From a checkpoint of a small class-conditioned image flow-matching model: 3.37M parameters, width 192.
Rows from block 3, named by matrix and row number. Rows with one number belong to one attention dimension. Each number is 128 + 32 x the weight over the matrix's rms, rounded and kept within 0 to 255. All counts start at 0. Numbers have three digits each.
# v: attention value (model.blocks.3.attn.v.weight, 192x192), inputs 156-191
# proj: attention output (model.blocks.3.attn.proj.weight, 192x192, transposed), outputs 156-191
v.21:141086110143133107149127126146116131125082155118131124166136136151111124109132161093133181144191126154124152
v.22:106048145111141092115129156113187105117106122107099124077081083085085120130064224158097092102149184133101152
v.23:110153122151155150089110134136129145181148171159135116109098136112108101150131158111236115145183131101149071
v.24:144152133109154134151110198148107173125104126165132108124109198147055202112108155118128182073124126121089158
v.25:147175129144155047116084111147096165142168130055167162105127071098149148143153070119159093148082154154146168
v.26:164104149117187095148086164152172152085136126142132114080125120136144153062058167141113107042103158116104196
v.27:141143123129082143143236101159118097077101117083079131154075110182121100205191124123129137255135124116189067
v.28:101138077148125136138157128176063140130127102126161146177154129159138125163162103083131141122104112125141098
v.29:145103093151045198112153103107143076114136139125111126174106170135185103144163136147138088166117115138123097
v.30:142172137100071122113065071129139115189161135100138126131112167108148125125150091119085108122142103089131141
v.31:129106131137114209123150128138145060096147128119097122148133140130097100142169164175156161148153134137128083
v.32:120092147112053124163175062109123140088159106095120137157162127137187127140163106131061178215126111157163169
v.33:153139156078124098098067123120099155188126098151178143196178096101121188115169094087174136131133080184117104
v.34:142133144131131088136137126179098140078172122084172162150206104164170191166170107088131085136098136150152204
v.35:167150172104090138114160087124120109089180109094156139183188102139164176140170096134143036147106130129109128
v.36:088174044134142071116145149167138160115088139088062134089099142157104083198067138135092123118088121119131131
v.37:133160156102128042106130068148132155109168138046164161153200102162208162135132115044139062120077135167152242
v.38:176125154103146134135158128107160151097111132150118099132145151153121158093097153137119136141147112190141166
v.39:120157177121141084122135127118122109132159112100102121083096125126077146120098150129137141137144131141156119
v.40:104104111143110186110187096146178061109115135107071133128114121137143050177171164157114111187167148128167082
v.41:122154130159198094159092194182073151160123153118140118068090140129116147126085168101178155096204143101142120
v.42:125088175133097192073108057042192112173155124145129112159150123075194070118152141163119086167094131116117102
v.43:131106119081143074123131151168149090128092116104095117081088124146130096125092187173143140125138139112109162
v.44:098142094148103174119171111116157119182095147156104095111051146117134042149135142149153162179149093069133007
v.45:125137132145154148125164130146140143107104140127106124097080151126134097096139110117106143134109148111128183
v.46:155151146123089141137107074127147108108155090090137140102121089138127139163138102150088077119100124136158172
v.47:136152110143111130140127162128120132129083139131076110093048188143066122135080147152144142112133137114122086
v.48:077142120154101104103184147151092129171056150114117135145059101178107099169169057079143139168135141047131078
v.49:159160132160141101140166145149118129122115134091134131139150172121137135117119131122137166175186129162142178
v.50:105126134165202107103146151155118117135116138153101125071063095104149070118091172121145081152179121143182159
v.51:097049193136125087105114071104169111119177127145116115050114077095195089128103202172144095121165158135159122
v.52:126097094114132128062087082097119126125120152136170136168162099118180089129138140070138046101108134136123103
v.53:134142165177149101121163131104094159151101152148149127103108165114081156131151101119184144175116100117121040
v.54:112124094103105137116117131164125112140144093135134134157116120155107120145170120140068172147160095162152163
v.55:104049122108108103090064076101148119155173105163160125148185088119166126093119136100157096099128104136100137
v.56:139122094134090140125145096088120143111170127103129139133169198139160140164156162123112124189113106164164105
v.57:159111117142156136205148146168149126039130097139139128146141185183089182119115165180102158102122111152127165
v.58:092109146126154089054113134089173139229134139152120114064079127045187078123065172100158101126116165096132124
v.59:090138148099094107162120143090137179180092130185144105119116155123112140119123085124110197084085102099105091
v.60:123134179099084115129141098070095122185202109086162138165180121098103162149194087124145057153123106154134151
v.61:186132135108126171152125077119188102064151137109083128166171177117207134117116175213093128154103136167136164
v.62:155132096102080167121197135127132132112086142126102121161083203170130112165160125144144156207073104112131068
v.63:142115171078077117105141097123126139201128113128141139134126095136166127119215068134174088170138141177181097
v.64:163127057137062175180168105150049131102106153209118181156147224113149161160164088158180181168092152090155077
v.65:154110076158093245153089117104078099116135145225120166150163184121122178123130101121137132130143129082128116
v.66:119119064078138166206063175131091143120079151207150163148131183185094164138115086140197114063150095080142125
v.67:092140169179164175108148144104142131164078098120150133072134130095077129113092045140136191113197136096121179
v.68:100147114103106092159082102173087138132135149061122148194170090133111125106159089089195152134150141140149090
v.69:128119123114137088141133097189128173184116143030133108160114095160105122107140067108147137148131061128110157
v.70:129123121088080210147114139117113095134132155168125134167128184152127131125188111111141106162094143071144087
v.71:100129134131158138124041100135125054097160141136144175153177100096133125111106167097170087094133165117127134
v.72:108131140124118078137149167133113174130109113192110108103066131160152114156171164145132107179104103122130127
v.73:149093139121104149125148091150123140091183149128093121169154129164137110114148138114117140171062120156139115
v.74:130214113117163049141110131155119139092149145073106097101121119126105102164108100163138114113091149137134134
v.75:162155120154130181144088102111131083151146151091132136144167133086149133088092152141124199107144137146118105
v.76:147173111141083134154113092137119138137124151059115154145158147104142122096162101111158144155102155121141083
v.77:113133164145103138120128090140141082153143132106114134167173108123159112136170133103081139143129140144146156
v.78:151136109135112139157100117133122153155159147146138166185160142133148148109132100113150160134108146119138090
v.79:129064163143126058115117073181138105096151122087117158157183069136172100131104185119131164133091158218154172
v.80:132129128129148156189076125122096121115151137139145168151188167091150161094090103134165185076115144114124153
v.81:102153139104149170096165139107146144153088138093131099114101138144102100134136060135097161146150105109121167
v.82:114159104145184049138117169136076155138150130075166115074136122086117171088105055129207120071179190112108175
v.83:193129103115144121167138125138145151113137127135116128110136134136147111113071184141137109078070151171131140
v.84:111059101147077018133199098163109098059129128174081126110085091177135125231131207152107050213109161156159155
v.85:120154079117168173079149153153113128080100108150129091113119097125098132147087075174159087082094089098117117
v.86:096069131105113060164075089181109137076161124170128137183158095172129127127160202086161140133093151171152130
v.87:108126105090153104148105185099109162150130132189135092108080142157114168155114139139126100122122103106102132
v.88:134109139112162077135049185114130162124135124128170088068122102120131166074074089107167192026158078159082173
v.89:090103122119138152147075117101114087136151144150158140175184128110146158093141130081139149085120126117121160
v.90:105124133154086137110177076141133097128094136019120155146171083105116103118148087123108173159136131139154141
v.91:094140126111112180140134108120113119132148144130137144164134110128140143087146113086135173190082184080129104
v.92:141124138139128097103184144114171142124127125157133078091105128131133121150125152165077081137127088152115158
v.93:121090125165101140152130098147084138079143146160141153150137106144112142127144114056175170149125167126154132
v.94:131142105110121109167141159117129178087123141173110103117081160147110142157093122144137099129133117099124116
v.95:159133114142158143109112172084114158137146141174126072083119161144089165101088094139132148064154075143106162
v.96:141151096125095161162124081138105105114123149126132192181145160143141109131140151128172135185098163125164093
v.97:176080093103199080162039149134152167097195111241161126085180134087157174054025131152176154015112096191097180
v.98:143136167107154061086199146140162141122121113087125103076084115142115116137139123133079104151120149143129169
v.99:110159097068119062155098135142132130134142148090106150172132152162138096168148196115179076147120179156134064
v.100:104129114114126075148193137165103138102078129084121127117072125180091100214150122183127137176144096105154127
v.101:136134122133122063142120074150132088104137154070133145140149078102137110118124139100121124154120149173148151
v.102:116099132105113185112155180110141158145109125207125088109072141146099152138125103149108121114153044119134142
v.103:160141112118156109118134152098154160123115128204122102069099146117130163131076163145130112086117108142127127
v.104:157125154171088082140191066162097107113125149052112184134140134126162112180159143085121125193103201098163159
v.105:123118086087100032129188097174111113129114142072102133122107112181122109178194125133132029181137122109143143
v.106:138093156151123208096102091107143113171132137135150133122159120075135145088125122102083189117158111164101154
v.107:123154153128182072086140121141142121153114118049100105092088052097132105156076142150111081113185120174115159
v.108:122114143109097174078091147104154097173108136155145130137108121095127161113163109154092096121161091107117100
v.109:116147120136149158131156175114174171116093101175112103080075151154105124136101142149091150121129121137110130
v.110:117092116152102126167071114147107142110156152157134124171185122155134148134116073098148207098152063122134169
v.111:102121102112166122124062139099132101121088137168115115124111111116088133107060140119163137041131128104092146
v.112:166150140173137044110239104173134166109082132011095113073098080134133084145095134142107129186128186150135152
v.113:108114148115143159107172156124167131143128136125128094089102098158081121157113069138047145129147033143124178
v.114:133094175128162135083107129094141071118158145084130112092130118090125123123096185120096077102135175111102166
v.115:144112128118168082114127176119131146145143117125116080064111125118101141140111120142127110114157115115103170
v.116:129148131106164132128115154111122139152135114111140120083092134121121139141098125167157113100144093099131114
v.117:096155094099091033144120099165102099091144144121134117154139111122151149161145117126124096163078181103128142
v.118:138110142073152079150142126132140138098139123148122111107106125147140127143093177181115115090116087165136137
v.119:163118067127090140120137112146118172163144147206098115152142157151139132133157163132088045128106108111140106
v.120:119121148106155113090169139129159137126097131111143089100081083150132116127106143165082149135123096168122153
v.121:109123165168138000119145094194131116103158111058142158143164030150158103140133176091124154159107181183149162
v.122:146134115158100147165110108120113093119143124116141175171162123103145130113125141143170125126104155133126077
v.123:129076185128192060104147111125149083096141125111131110102105074132125105164087217158084080137124176164126183
v.124:117103142100171111125111088134144052110152126097133165140191106111145133105089164132117160065120144142117158
v.125:109151113138065155111128132121109140180132155075105116158126165157092144151220065103152102189126102044151104
v.126:126101112132109129150053146108096100127157123146145175183164152142123133114154198102186098082153134130129104
v.127:118113134126142058098177094153140124117070136062101104107119032144118080163108122121133155151168136168140155
v.128:152105099162108120139111138153133122107113117100113105101113097139136112178133142136114151139124184114110146
v.129:112154166176172069120096143131156109119125130087148112105116081095115115133092070120098133106190153113149134
v.130:103130158116134110106105115121146123143130133164140148125148144102140138077133081104126149107154091125147141
v.131:130118100170092222171113131101189137117123128125082101126093148146135109183107200165154134164079160109104139
v.132:130097056152124131177110161159146112122125124102085101176087142109142122171124167168063150120116193114134155
v.133:121105164124137020158127056160115106110158128111136159185156132134116138155169135123173136132133116125176114
v.134:157160125151121065082161148151049134106138128085103135114130090152100106114155099112133152167150134139133155
v.135:087117184074153169106111168099147150174141140166156139098105144116128128069098115127134121117129094131129096
v.136:122203195139140101073089136130141152118084117115152134068153126113108129105119073118155111115124157133114155
v.137:138134084123145096140125133192097122113122150107131113128132102173101139156128144171152100115117150105141111
v.138:135124140134196115122104156162141114134138118117134128070151102126137130118057095154094148073168138156110166
v.139:119140203139149161097148117097147129182124124154178152115105174093178137058172104070140141129122117132144104
v.140:140110145147192068097120121158137096111140123102156150112170075099169142076152089113107132066170184154113179
v.141:113151137111085124126146149153093141137151126112117117118099104159088107169158126128160114168102086088138098
v.142:134093123076135106113137155158098132153152153127125128098102133133092107094103125138107150101128109150132159
v.143:081116160105148073136115185119163098132124135085141127092085134141128104132113121130094073110149160138120124
v.144:134128119195162090123124125138172134139106115122140107096111127124157149132109117112127131101117198117133149
v.145:127144140142126102078153133132097125135169115147155172156166110115186114059195075071136160099143105145120129
v.146:106120165172140110126112096125148117123130138134153129127162126111172153072114095094121156077120153128138136
v.147:123137126140161166106081096136175112113114115143107130092143143124141139107050126148094165073152109120135163
v.148:117125150093126145135134177104130145182113147129112098079082156136103120132088108165095130134124124124101137
v.149:123122143211122062169143131130136084096111140079112092138108138145103108181157124070128123206132145132121108
v.150:141132105104088175110135096124087145118138138153115143151146141129127137154130146144180125133131054125153099
v.151:155112108114138180098107102120123140103153115153179170140189080083137150101114112128122105056124099128130135
v.152:119139140135149143122140168119112127137119128140111102094109113151155118119130140161134166147144101099130142
v.153:083148169159133100114153163112143094137121132102143108092093106133140108128160094068102099136146159105102127
v.154:113089113087199087147098151147140109107171146122121136098128094114076121105004127192076141068157114149122165
v.155:110101106126113102125130152129126148134081126122116102086103171153118126109120096122115104149093172130108136
v.156:111124129171135073128157110135138130104115134138142157145157138105163126106158118075134131143130113150157126
v.157:112130151171147129095115123097154126139144117110146137124154134088174151112105115114114131088122134123145137
v.158:122119134094102125117120104118142137161083159164115111122093184152093123135126155124152124175088096137133110
v.159:139155100117092151120136092124100101090128110117132166178134129099132108181121163104138123176130106135141122
v.160:123169168107161105107142112123100136141134119138154144152158148125131142134136135121148132169165077128126101
v.161:118121137151151154137081119105136130151141106156146165168133160090148163111101117084124133084120118129129125
v.162:123144092183123055156138124161133127116111135100087099135140135136140127145145161084111132157108193121138130
v.163:102111123122126099131191163156077086105117143042083130120068079176124078211172131156120103240161107132128113
v.164:131175104123100096135142171161092150091104128122074122168095126160155108191163146129140126194127095097133096
v.165:146118109118159150117081097130129126110163099119154145139207097099115162096083114156126117060164169166137135
v.166:126159163147138210087137103118148110108150106150137139184141164108146137153118133153121131184160086129147104
v.167:122107099096110100146078155170142140125104147095129105089093092166108116127155120134135092091108161111116156
v.168:140086098116154107119121132164115124130118122112122125112128119135118121112141114171113155100138166124127123
v.169:121120113167151134116177129141115129124117119162136104079129095123145130100137088125098158090148108113133148
v.170:119142138049143116138127130140056118142158136127119151162106137135123124130123126127145109159140099123118105
v.171:132095121063182100132110140150121118114146135139122134133143123131062123123056121190127119119150108147115127
v.172:142133119133159166126084140136172147133120141132124118097130130105123126111048122148096116058110117146103147
v.173:166099069117105139149140109180122121114132130114098149155108094179130129179108163173115127131124134118126126
v.174:164140092214050127162189079124133154114082139142142112145122167157142175110190113068140137146066158120128157
v.175:133155115157129178140097139057108128112149107134155163169159179076109131135099148081095117112137062149126121
v.176:146109116177148102134112148143156140136102126119148090104162106151141142103127113130135132092122156136142161
proj.21:077159104154105135101146153109110154121178141191121148118147104106112090125066178151188157142117112100152140
proj.22:108211087173203173190127098147107144187116134208136135103184154182157113195163198059107057135154092142090136
proj.23:103067129087112165156113172171146130103133094086097121118144142124098174180147156203028122122054103170130104
proj.24:109110144145085100128154147145155159167100154131165149082099157117168120116157155158132181129142180147107099
proj.25:104098157114125130125133128141154088065135083112094077105106095094088176132090126138081145139140164127142152
proj.26:086143142158119124096148143139073132159124143125132157119117138140132123181144139103134129116185144144123157
proj.27:209130176200080115219090175126103107129144143143123124110166142065079068041097168024077201120114145116137121
proj.28:146124176157106112131116167075206107103149115105101069120127095107100130121110133127176129122136128126144072
proj.29:114100144101134158208113094072101125159135168132094158114161156143132108124116095091089127145094139083131102
proj.30:138121094140080142091133063159123126127158186106143131155127098103137162134147061156105105117072126081103131
proj.31:191115114120113109133099164117131149175152142140112143132169146121152103111179154047098087125123128133105120
proj.32:220206083196125073108133082131182200129131088168191162074108119135125111037137209087122126125085088038149172
proj.33:095074139120096124144136127063163126111149108108092100120109127085115144127086105210122148133109125132150119
proj.34:087126200144094112129074155097141136093143119123059087124073109048036152101093141100110208119173176121129160
proj.35:039120180077140131116103116077100122150075155079087115114110148078091107120113109094113157123174153148097142
proj.36:228173147225125106151124111110129074098132068198165108130110089160148104076163122072109098123105125110143073
proj.37:053082186152106174081119130092098088042133106115091121116079116048013117092064180159111197137111184130145153
proj.38:114120109141135098103141132171072143137104120147131185107139143151092150160100158131107205138125171147137174
proj.39:182141104163096082119137119179112156153089082160145128119109112138088120124139133128076164133130165130132153
proj.40:156132138139104110208109156096074122130157143182080143139187157125077147126092166008112110127107121076137126
proj.41:107138150119065096117127201147194141130165113119107093118123120101118104149162163125143097146110105131104105
proj.42:087117051073233171152170052128081133115110147107114158162149146216151175187123143177138098135092109119117138
proj.43:050170132216098215154214139153076146138154170112085139107130133113173065131198184099124136135065130090139107
proj.44:176103090140176162167184129171097111123124127108176148155196104193203117135153111162142080144048071122124105
proj.45:128172128177141132108119114149083153135143137154159143139141093144109148123076163132135176136131131138161144
proj.46:148141152118135111146122073148125103098095104136125135118095161087115143103126135087042113121110161163113160
proj.47:112105137112120106138134157171101126175118142137162171122099111162154101077158129090054122140079166133138125
proj.48:171150179124118135172152175104167109097154140096166089105195120063160108056142128169145057128103061155125098
proj.49:110148136186098134072117150146147140097113104215140129099118085091050125121114185148122210120097161120126144
proj.50:101096121172123184193088186155093091088161081147136142138209106180053190228094219128091122127108097177114115
proj.51:139164004097192164160144092139102153116168109116123126136183126184164134157179191103121059118075067127081189
proj.52:071085156120157182168108117056145096088119136130062118135127152153067141188077091173132128141146122113123135
proj.53:150146127043137107114098144121139131105092090125194112131119077140166158096127100162082144123122158140152164
proj.54:170110119185138163172190115098111119114160128134104114117154107115151111139081123104185136124089122059130092
proj.55:128090089110165162111190103099127124052133137114112126151127133099105123202128120215135100132121085075115145
proj.56:138109139084085118132120117085161130091085095164124115117068103136134171060150147145088171128145171105137112
proj.57:111141130166087110040132154135166182129084143192114141102073151088141068117121150007188214134210197105111127
proj.58:129163075107178166161111106169063113111132127131155144173172101206133159190179151237131000125096060137133105
proj.59:188136102109171147066179109152128143139098131075164142110096123144208119090140118209136079150104101139134145
proj.60:149137122125146124114133113087166151091100080159153144099066151089132146075125134175045152125100125096147134
proj.61:118103104152119124040116066164074129111104144157122166165087089182075134155091104031115168143132203104119163
proj.62:117117162155117151157138136124099064078106162104131139101118096171144107103093112126101189104122131134130064
proj.63:106129129173166182151158141156113093049163122095093143110120122076082186145055149152119164145079096097130145
proj.64:137174098080174119091109085071150183106111149107152083126092098160176128119127127166139023121124167178116168
proj.65:161212074129127134085138083084162217162102145123133154131131105140188099125204133178167007123156129157134177
proj.66:053132170111158136112182106103147159076095122085107107105112128126132123172131159212123033154160187120151195
proj.67:248126135109050114126146163148190124137096121091148110102124086108169137028157193139082157135115067135111153
proj.68:135171084140146073158109154148108099104172103069107142101148138116056144170160182235115107132103087099154205
proj.69:098125157137102121165169164117094119111158117074092133117112140115056157137141130188139148120083130062150192
proj.70:062114150152185156107123072147096123083088155143120183129191138140110100144109093127189073117164146116139103
proj.71:133096042111100120146091122109125132159100101179152154166148087106122118146157172166132151123133085169117102
proj.72:015101161168159066152121134171146094060181120103174114137128167124090137136024069099191169122165220181113117
proj.73:106159146134161189143152107119096132146109142151122129112104155189113104122139145097179118144156088082117075
proj.74:102093174039180143107124126120081029152093126131124109136103134129138174127091130082111127139087176147141152
proj.75:199112110076101173087122111069148123158133104154126104090099095121183119060141194140060078140058081059148161
proj.76:182156111115108160097119119080123139129148139105129102106126101171137110142180101172089069129123101122116147
proj.77:161132067144123134122118104143098154154133155142167186149136124155140121135121106124173172113126108142123094
proj.78:152177091177153128147116063100086164123117120103121117145107090170098129166157105184126062128118113159139103
proj.79:187175040092134090174126058103122191156163084179152146147101108182123144186093135167162185122135077111114072
proj.80:134188070058175130103119061110155176168094136113125115125099116144169121139138225220132047120145121150125170
proj.81:123081171134086139100175148142128096100076136122151145157134141085155147027094120110130156127115155088118130
proj.82:090099099050136139138126192178173118121175167046094114066126091074131125168128164221064127124167108172106235
proj.83:113118154105141152138131100092130158117123109149120085140066118135150138106145151122092103120108141089134146
proj.84:181156171055158105192144134080177128090152103194205135153089200205128184204123054111123134121154109140133100
proj.85:108088189076168098046162098126129103091128130122094149129094126131132127118136159107122111130061185036158213
proj.86:081206095123188049200117101135132153140179055160193160115185198208095136215089190193225148126158091119108033
proj.87:068122190195121107157140140165102094138123155111106143121169163082097142171093078104133083114170195176136158
proj.88:101109112112114109164134133123147110181158120057118102145129114051122142085092184168117155142128153092120168
proj.89:174117084118123126119123097117141178177121122135152175128169082137117107124147164212177133126164079101118102
proj.90:255199121112115130109158153104115159144090094124163138110105105194150145095198162153093156129056019119144138
proj.91:098151096086221124082156100145105169129030143089184144168168108181141077153073206149253139143198062116122087
proj.92:123118200154120167085144157146136078137121183150115105140126187119167110081154090031115143137106179151104124
proj.93:190215078075141088165086122134175201116156098084204135122124122145172149151139208221118124144153047136132184
proj.94:136092207108131157109114136120105091116142113098112114135119166104145163127101119107094084116150181130146180
proj.95:131110153142120161082132141144112125178174164091090138129155150103154101107139118096115094115130184129160193
proj.96:119168103112151132146116078069141143091110092175135095109099124151143135140107142186112084138112120116118121
proj.97:134155088177157143130163028113130146173120131167101075148075116171136103139134155149149089128151177086124088
proj.98:095071176105119119158154166164137099082141147111133127118094148106085151113089071068134217124114164119109092
proj.99:099118161159169133153082132100088117068171085158121099122161123143067152204138063147065098127134134161117103
proj.100:128137190062144113136149141104170096086123084141135092111120156151121176111077112122093140146101163138129156
proj.101:193179110040133140122116161095106157158153110166129146143118115184151144172161136159097127114109036140133122
proj.102:148133199149119132128165153125137104126114158102141144128139167080145142074106135094146100119148160133133151
proj.103:114121168166130154093127103109119108127130132140123071144092141121181100100115111056098094122116187141133129
proj.104:121163068028149118162088093095126161093109137149151120172100148146130130119103111183138158152154120180094167
proj.105:077140205082169133179183179118111113064140157126110153127129192157089169211126071194141121114156130157120188
proj.106:177167073142055130082120096146118207190123172137132163134094086112207055061141151130174105130150117122108132
proj.107:187105140092051101147142220110126091134150111169108115129107121083137153103158156059068211124083076077132114
proj.108:130145116162089112117115170136120132156122176128087158093193141089127084129157111095158102126133098136142130
proj.109:093146189140157145064128114145154111122105132113124108158097148107122137082102096041132135116117207121108145
proj.110:210193119100147126134149119107117137188120103087149196142133140136151137145148166243155042122123109088121163
proj.111:117091179119124132096173136122155086142105094164135121127122122120189120089172175137100104125106090072126102
proj.112:150111139062102119109114168113160115088179114136152059108092113172147163117142129131063169125050069122103163
proj.113:196171182177079114105174176147141115161099125134155152150140149108121160070144139093138167144104142122120126
proj.114:103095127029129141126109126142109094200108163216113199159160148069142125106091137069154174137151111123139127
proj.115:106126138181117179108143146191112113136166133111141140125141144127160135140139117128103151129136154123125133
proj.116:063105173142093136125140161163130076084113145101075088118104124046123148067091174091103148105139174143146181
proj.117:118193159066244135117125100161095092147110149149143160156206156201083118255109081145171088138161120180110094
proj.118:109134154133166162158145140108099114167124101120147114144099135145099142122114141078120113133117190120125126
proj.119:117105169111140156078116079126104179093156184107102137159119139175141114201182050141125054138161196130114160
proj.120:123094171111124095114137167155154120097106135109137122136127156101105146093092125066126194147098161130100143
proj.121:183116086081141067175124138143120157112167063149166129155150085186090167186130120181103240119124044174123060
proj.122:174180068109139161101110083074137151115113075174123092111112111156153117134157147142093083122095104147112128
proj.123:094084125102118139175122132134111102130123118217151139171102151118134138105080134033143229125148129103130078
proj.124:169096060082143145116140105118130174170056125159132159169076084171107109122141189149155183125150066114138067
proj.125:088115183116141140136133162147097075081136181082115177093175139083122133134129080176132094141140141135113158
proj.126:108112107165146101186134131106119143119099105170098119120140100134068114167133156190108116120182087170149082
proj.127:223155168112063091167142187116126075119152059130189119111089135142150163104150167126079167133035041051130142
proj.128:094097164114129149133127139135099127100131151140118162140109121110158112146117139078130133121144141120145148
proj.129:096113133053198128119124115145152175119143103136147141121149152137154174146131099129150102121081149153120142
proj.130:133112132109130143140156125112123170134151112146134129180163105121174130149151097176142073121084085151114118
proj.131:103080160175104125129165118152096081107111201124090126036103092134134052123113143038117136113112148066143143
proj.132:146155059139103150015044125128116146199209160125186139142198101109123127069160070027190132130081134154118184
proj.133:150102065134116188104155110114143216098114135125143135156149100103157019094181203200118144127214094195121120
proj.134:116075179060102144172128155081168146122094108195106120173113151121105142154115125154075160137170109149135090
proj.135:084128138127141129136139104138149126126150128111156076109153136135129142147141132179140054108117139136144127
proj.136:058064170073162138218114153117129085125115083108087106149124151148134201162092136182093114123155148078129155
proj.137:145099149140120123128129198128118124108113123146108120143141119121115131135126171086094161117198134147143118
proj.138:121110165076186126163135109120132174125113079218161167139130155125132135119091144084122098126130125121173107
proj.139:111133088155131158132167096142092162149150180096090103127121143113132110151153084242192096128118127108146160
proj.140:056092096078175123128148070168130199151165083180133173178177152144161173162091092143216153134106139177108105
proj.141:176137127139110116149120150112166129121104123096143099134129103128106166154136141149104129122177158172120109
proj.142:094126152115137139183148184141119113109110108155147127108087148139142132120139179163109116149167115150125130
proj.143:076135149085163145141109098163139127124162122121112128081154146130082229143081137124104139134100132133109145
proj.144:088104138126111166105137098152105153143108207183134187108146155121174068109131110126161143119139149107124114
proj.145:094169052142170155112132084140146169119156105079178131176125128145090158141132076172179170138123127201128122
proj.146:137120100081154119111152141121121163189140156205104169155142161134172081127161098185197090111147088135140100
proj.147:105072145055173103144160101143158145130101149212135141132122117122158061136160144129127091134154131112145113
proj.148:155184159146118120137074127140138111158128123117122099069098134150106165154117145098083127140111143107117132
proj.149:126129167092144178122122112142087140121125159124119215103126154084110135131123119088088211120083113099125140
proj.150:166153118126139086165118117121124091085106109088140081150123104128110093143148164145078144117140114155128108
proj.151:116105089127166088176150112114139084123136080142132129176129114150182141100145090138174092151151108163128128
proj.152:165130186149095134129116170143135149117107170153136118111125149110159096148160163130106124123155123152126090
proj.153:078118153108130181119115112161139150110129108096134144092151129142113174160111102131134115124062144118109155
proj.154:154099137094169085154114135109154134156118070250145129091165158134129176094118146054115071121113120176127112
proj.155:125138181108112134131125123138149138129129182150074087082101165112078140183133156149097195115173150121164108
proj.156:192113119090079171100112143081100111162141122174104154204125129152112141093146053163171119128037104163135129
proj.157:117129113107110110111135102131153164149112111162105130120146102121140100134146083154189117111112134135118114
proj.158:137164161146076162140087146138123114102135149070107066103088101104149120151161169170060123138123133078113161
proj.159:112158091131130132164132111103099102098139096086151114138103125130111117091123110117119118138081100098133146
proj.160:173139173116096106143131145084152145141117076127087127115139122113121144138169130175101106142114090120132083
proj.161:088145090150110134106146076110131152163141159106129124140134094088206055088171062166189106119100108129109165
proj.162:161122112137066184055068123140113152152140186156134170111129148119101104111129099094139194123133142168126137
proj.163:171118146145135187148088109134145105058160085120159086119120114173020200134088121046054169122115107142120139
proj.164:174108168138027180089098159074161129155115137098143129148142090074083122104200085112096182139113124138116108
proj.165:068060091075174019179149110106174157131100050187111161156156122135141133152101123107140143113144122104145073
proj.166:155125132129116074157182096090172140144083134158076123125125139127118085135154129113114085133108099073117103
proj.167:047092162111151179129089165124117144097160118093135127122158116143114170149115157118127163136154164120124150
proj.168:081139106136129133061108116140136191132153160144144114145132127118147082138179136132132161132210119154113125
proj.169:196152132102120106081090106155146154140126157185163140170133161130173125140177104129121111127139158211131105
proj.170:135143117156124135132138125110161132130158053074143081154171117144105158106139134148104118128116121145116125
proj.171:171142123123152083161106159091152141112107069195119098110129127157106183115097164099058114121176120150128094
proj.172:121125156130128104175116124116118099166128138145102130110129127157132169097113112096134138140113183126129134
proj.173:136135111188094110164133143090101082125097120200135116144123112118101112101105132053128150107171103135133112
proj.174:118132141155085160095135146116063111160105195115098218178112156049148051124139122142156167129128095087112114
proj.175:172173121145104069139143097115156096177115102145127163137111142141129161049107097099168090119071108100111118
proj.176:120088157114137123095112118154127138153120152139104190104118159112150116149123135108137146144155152123127111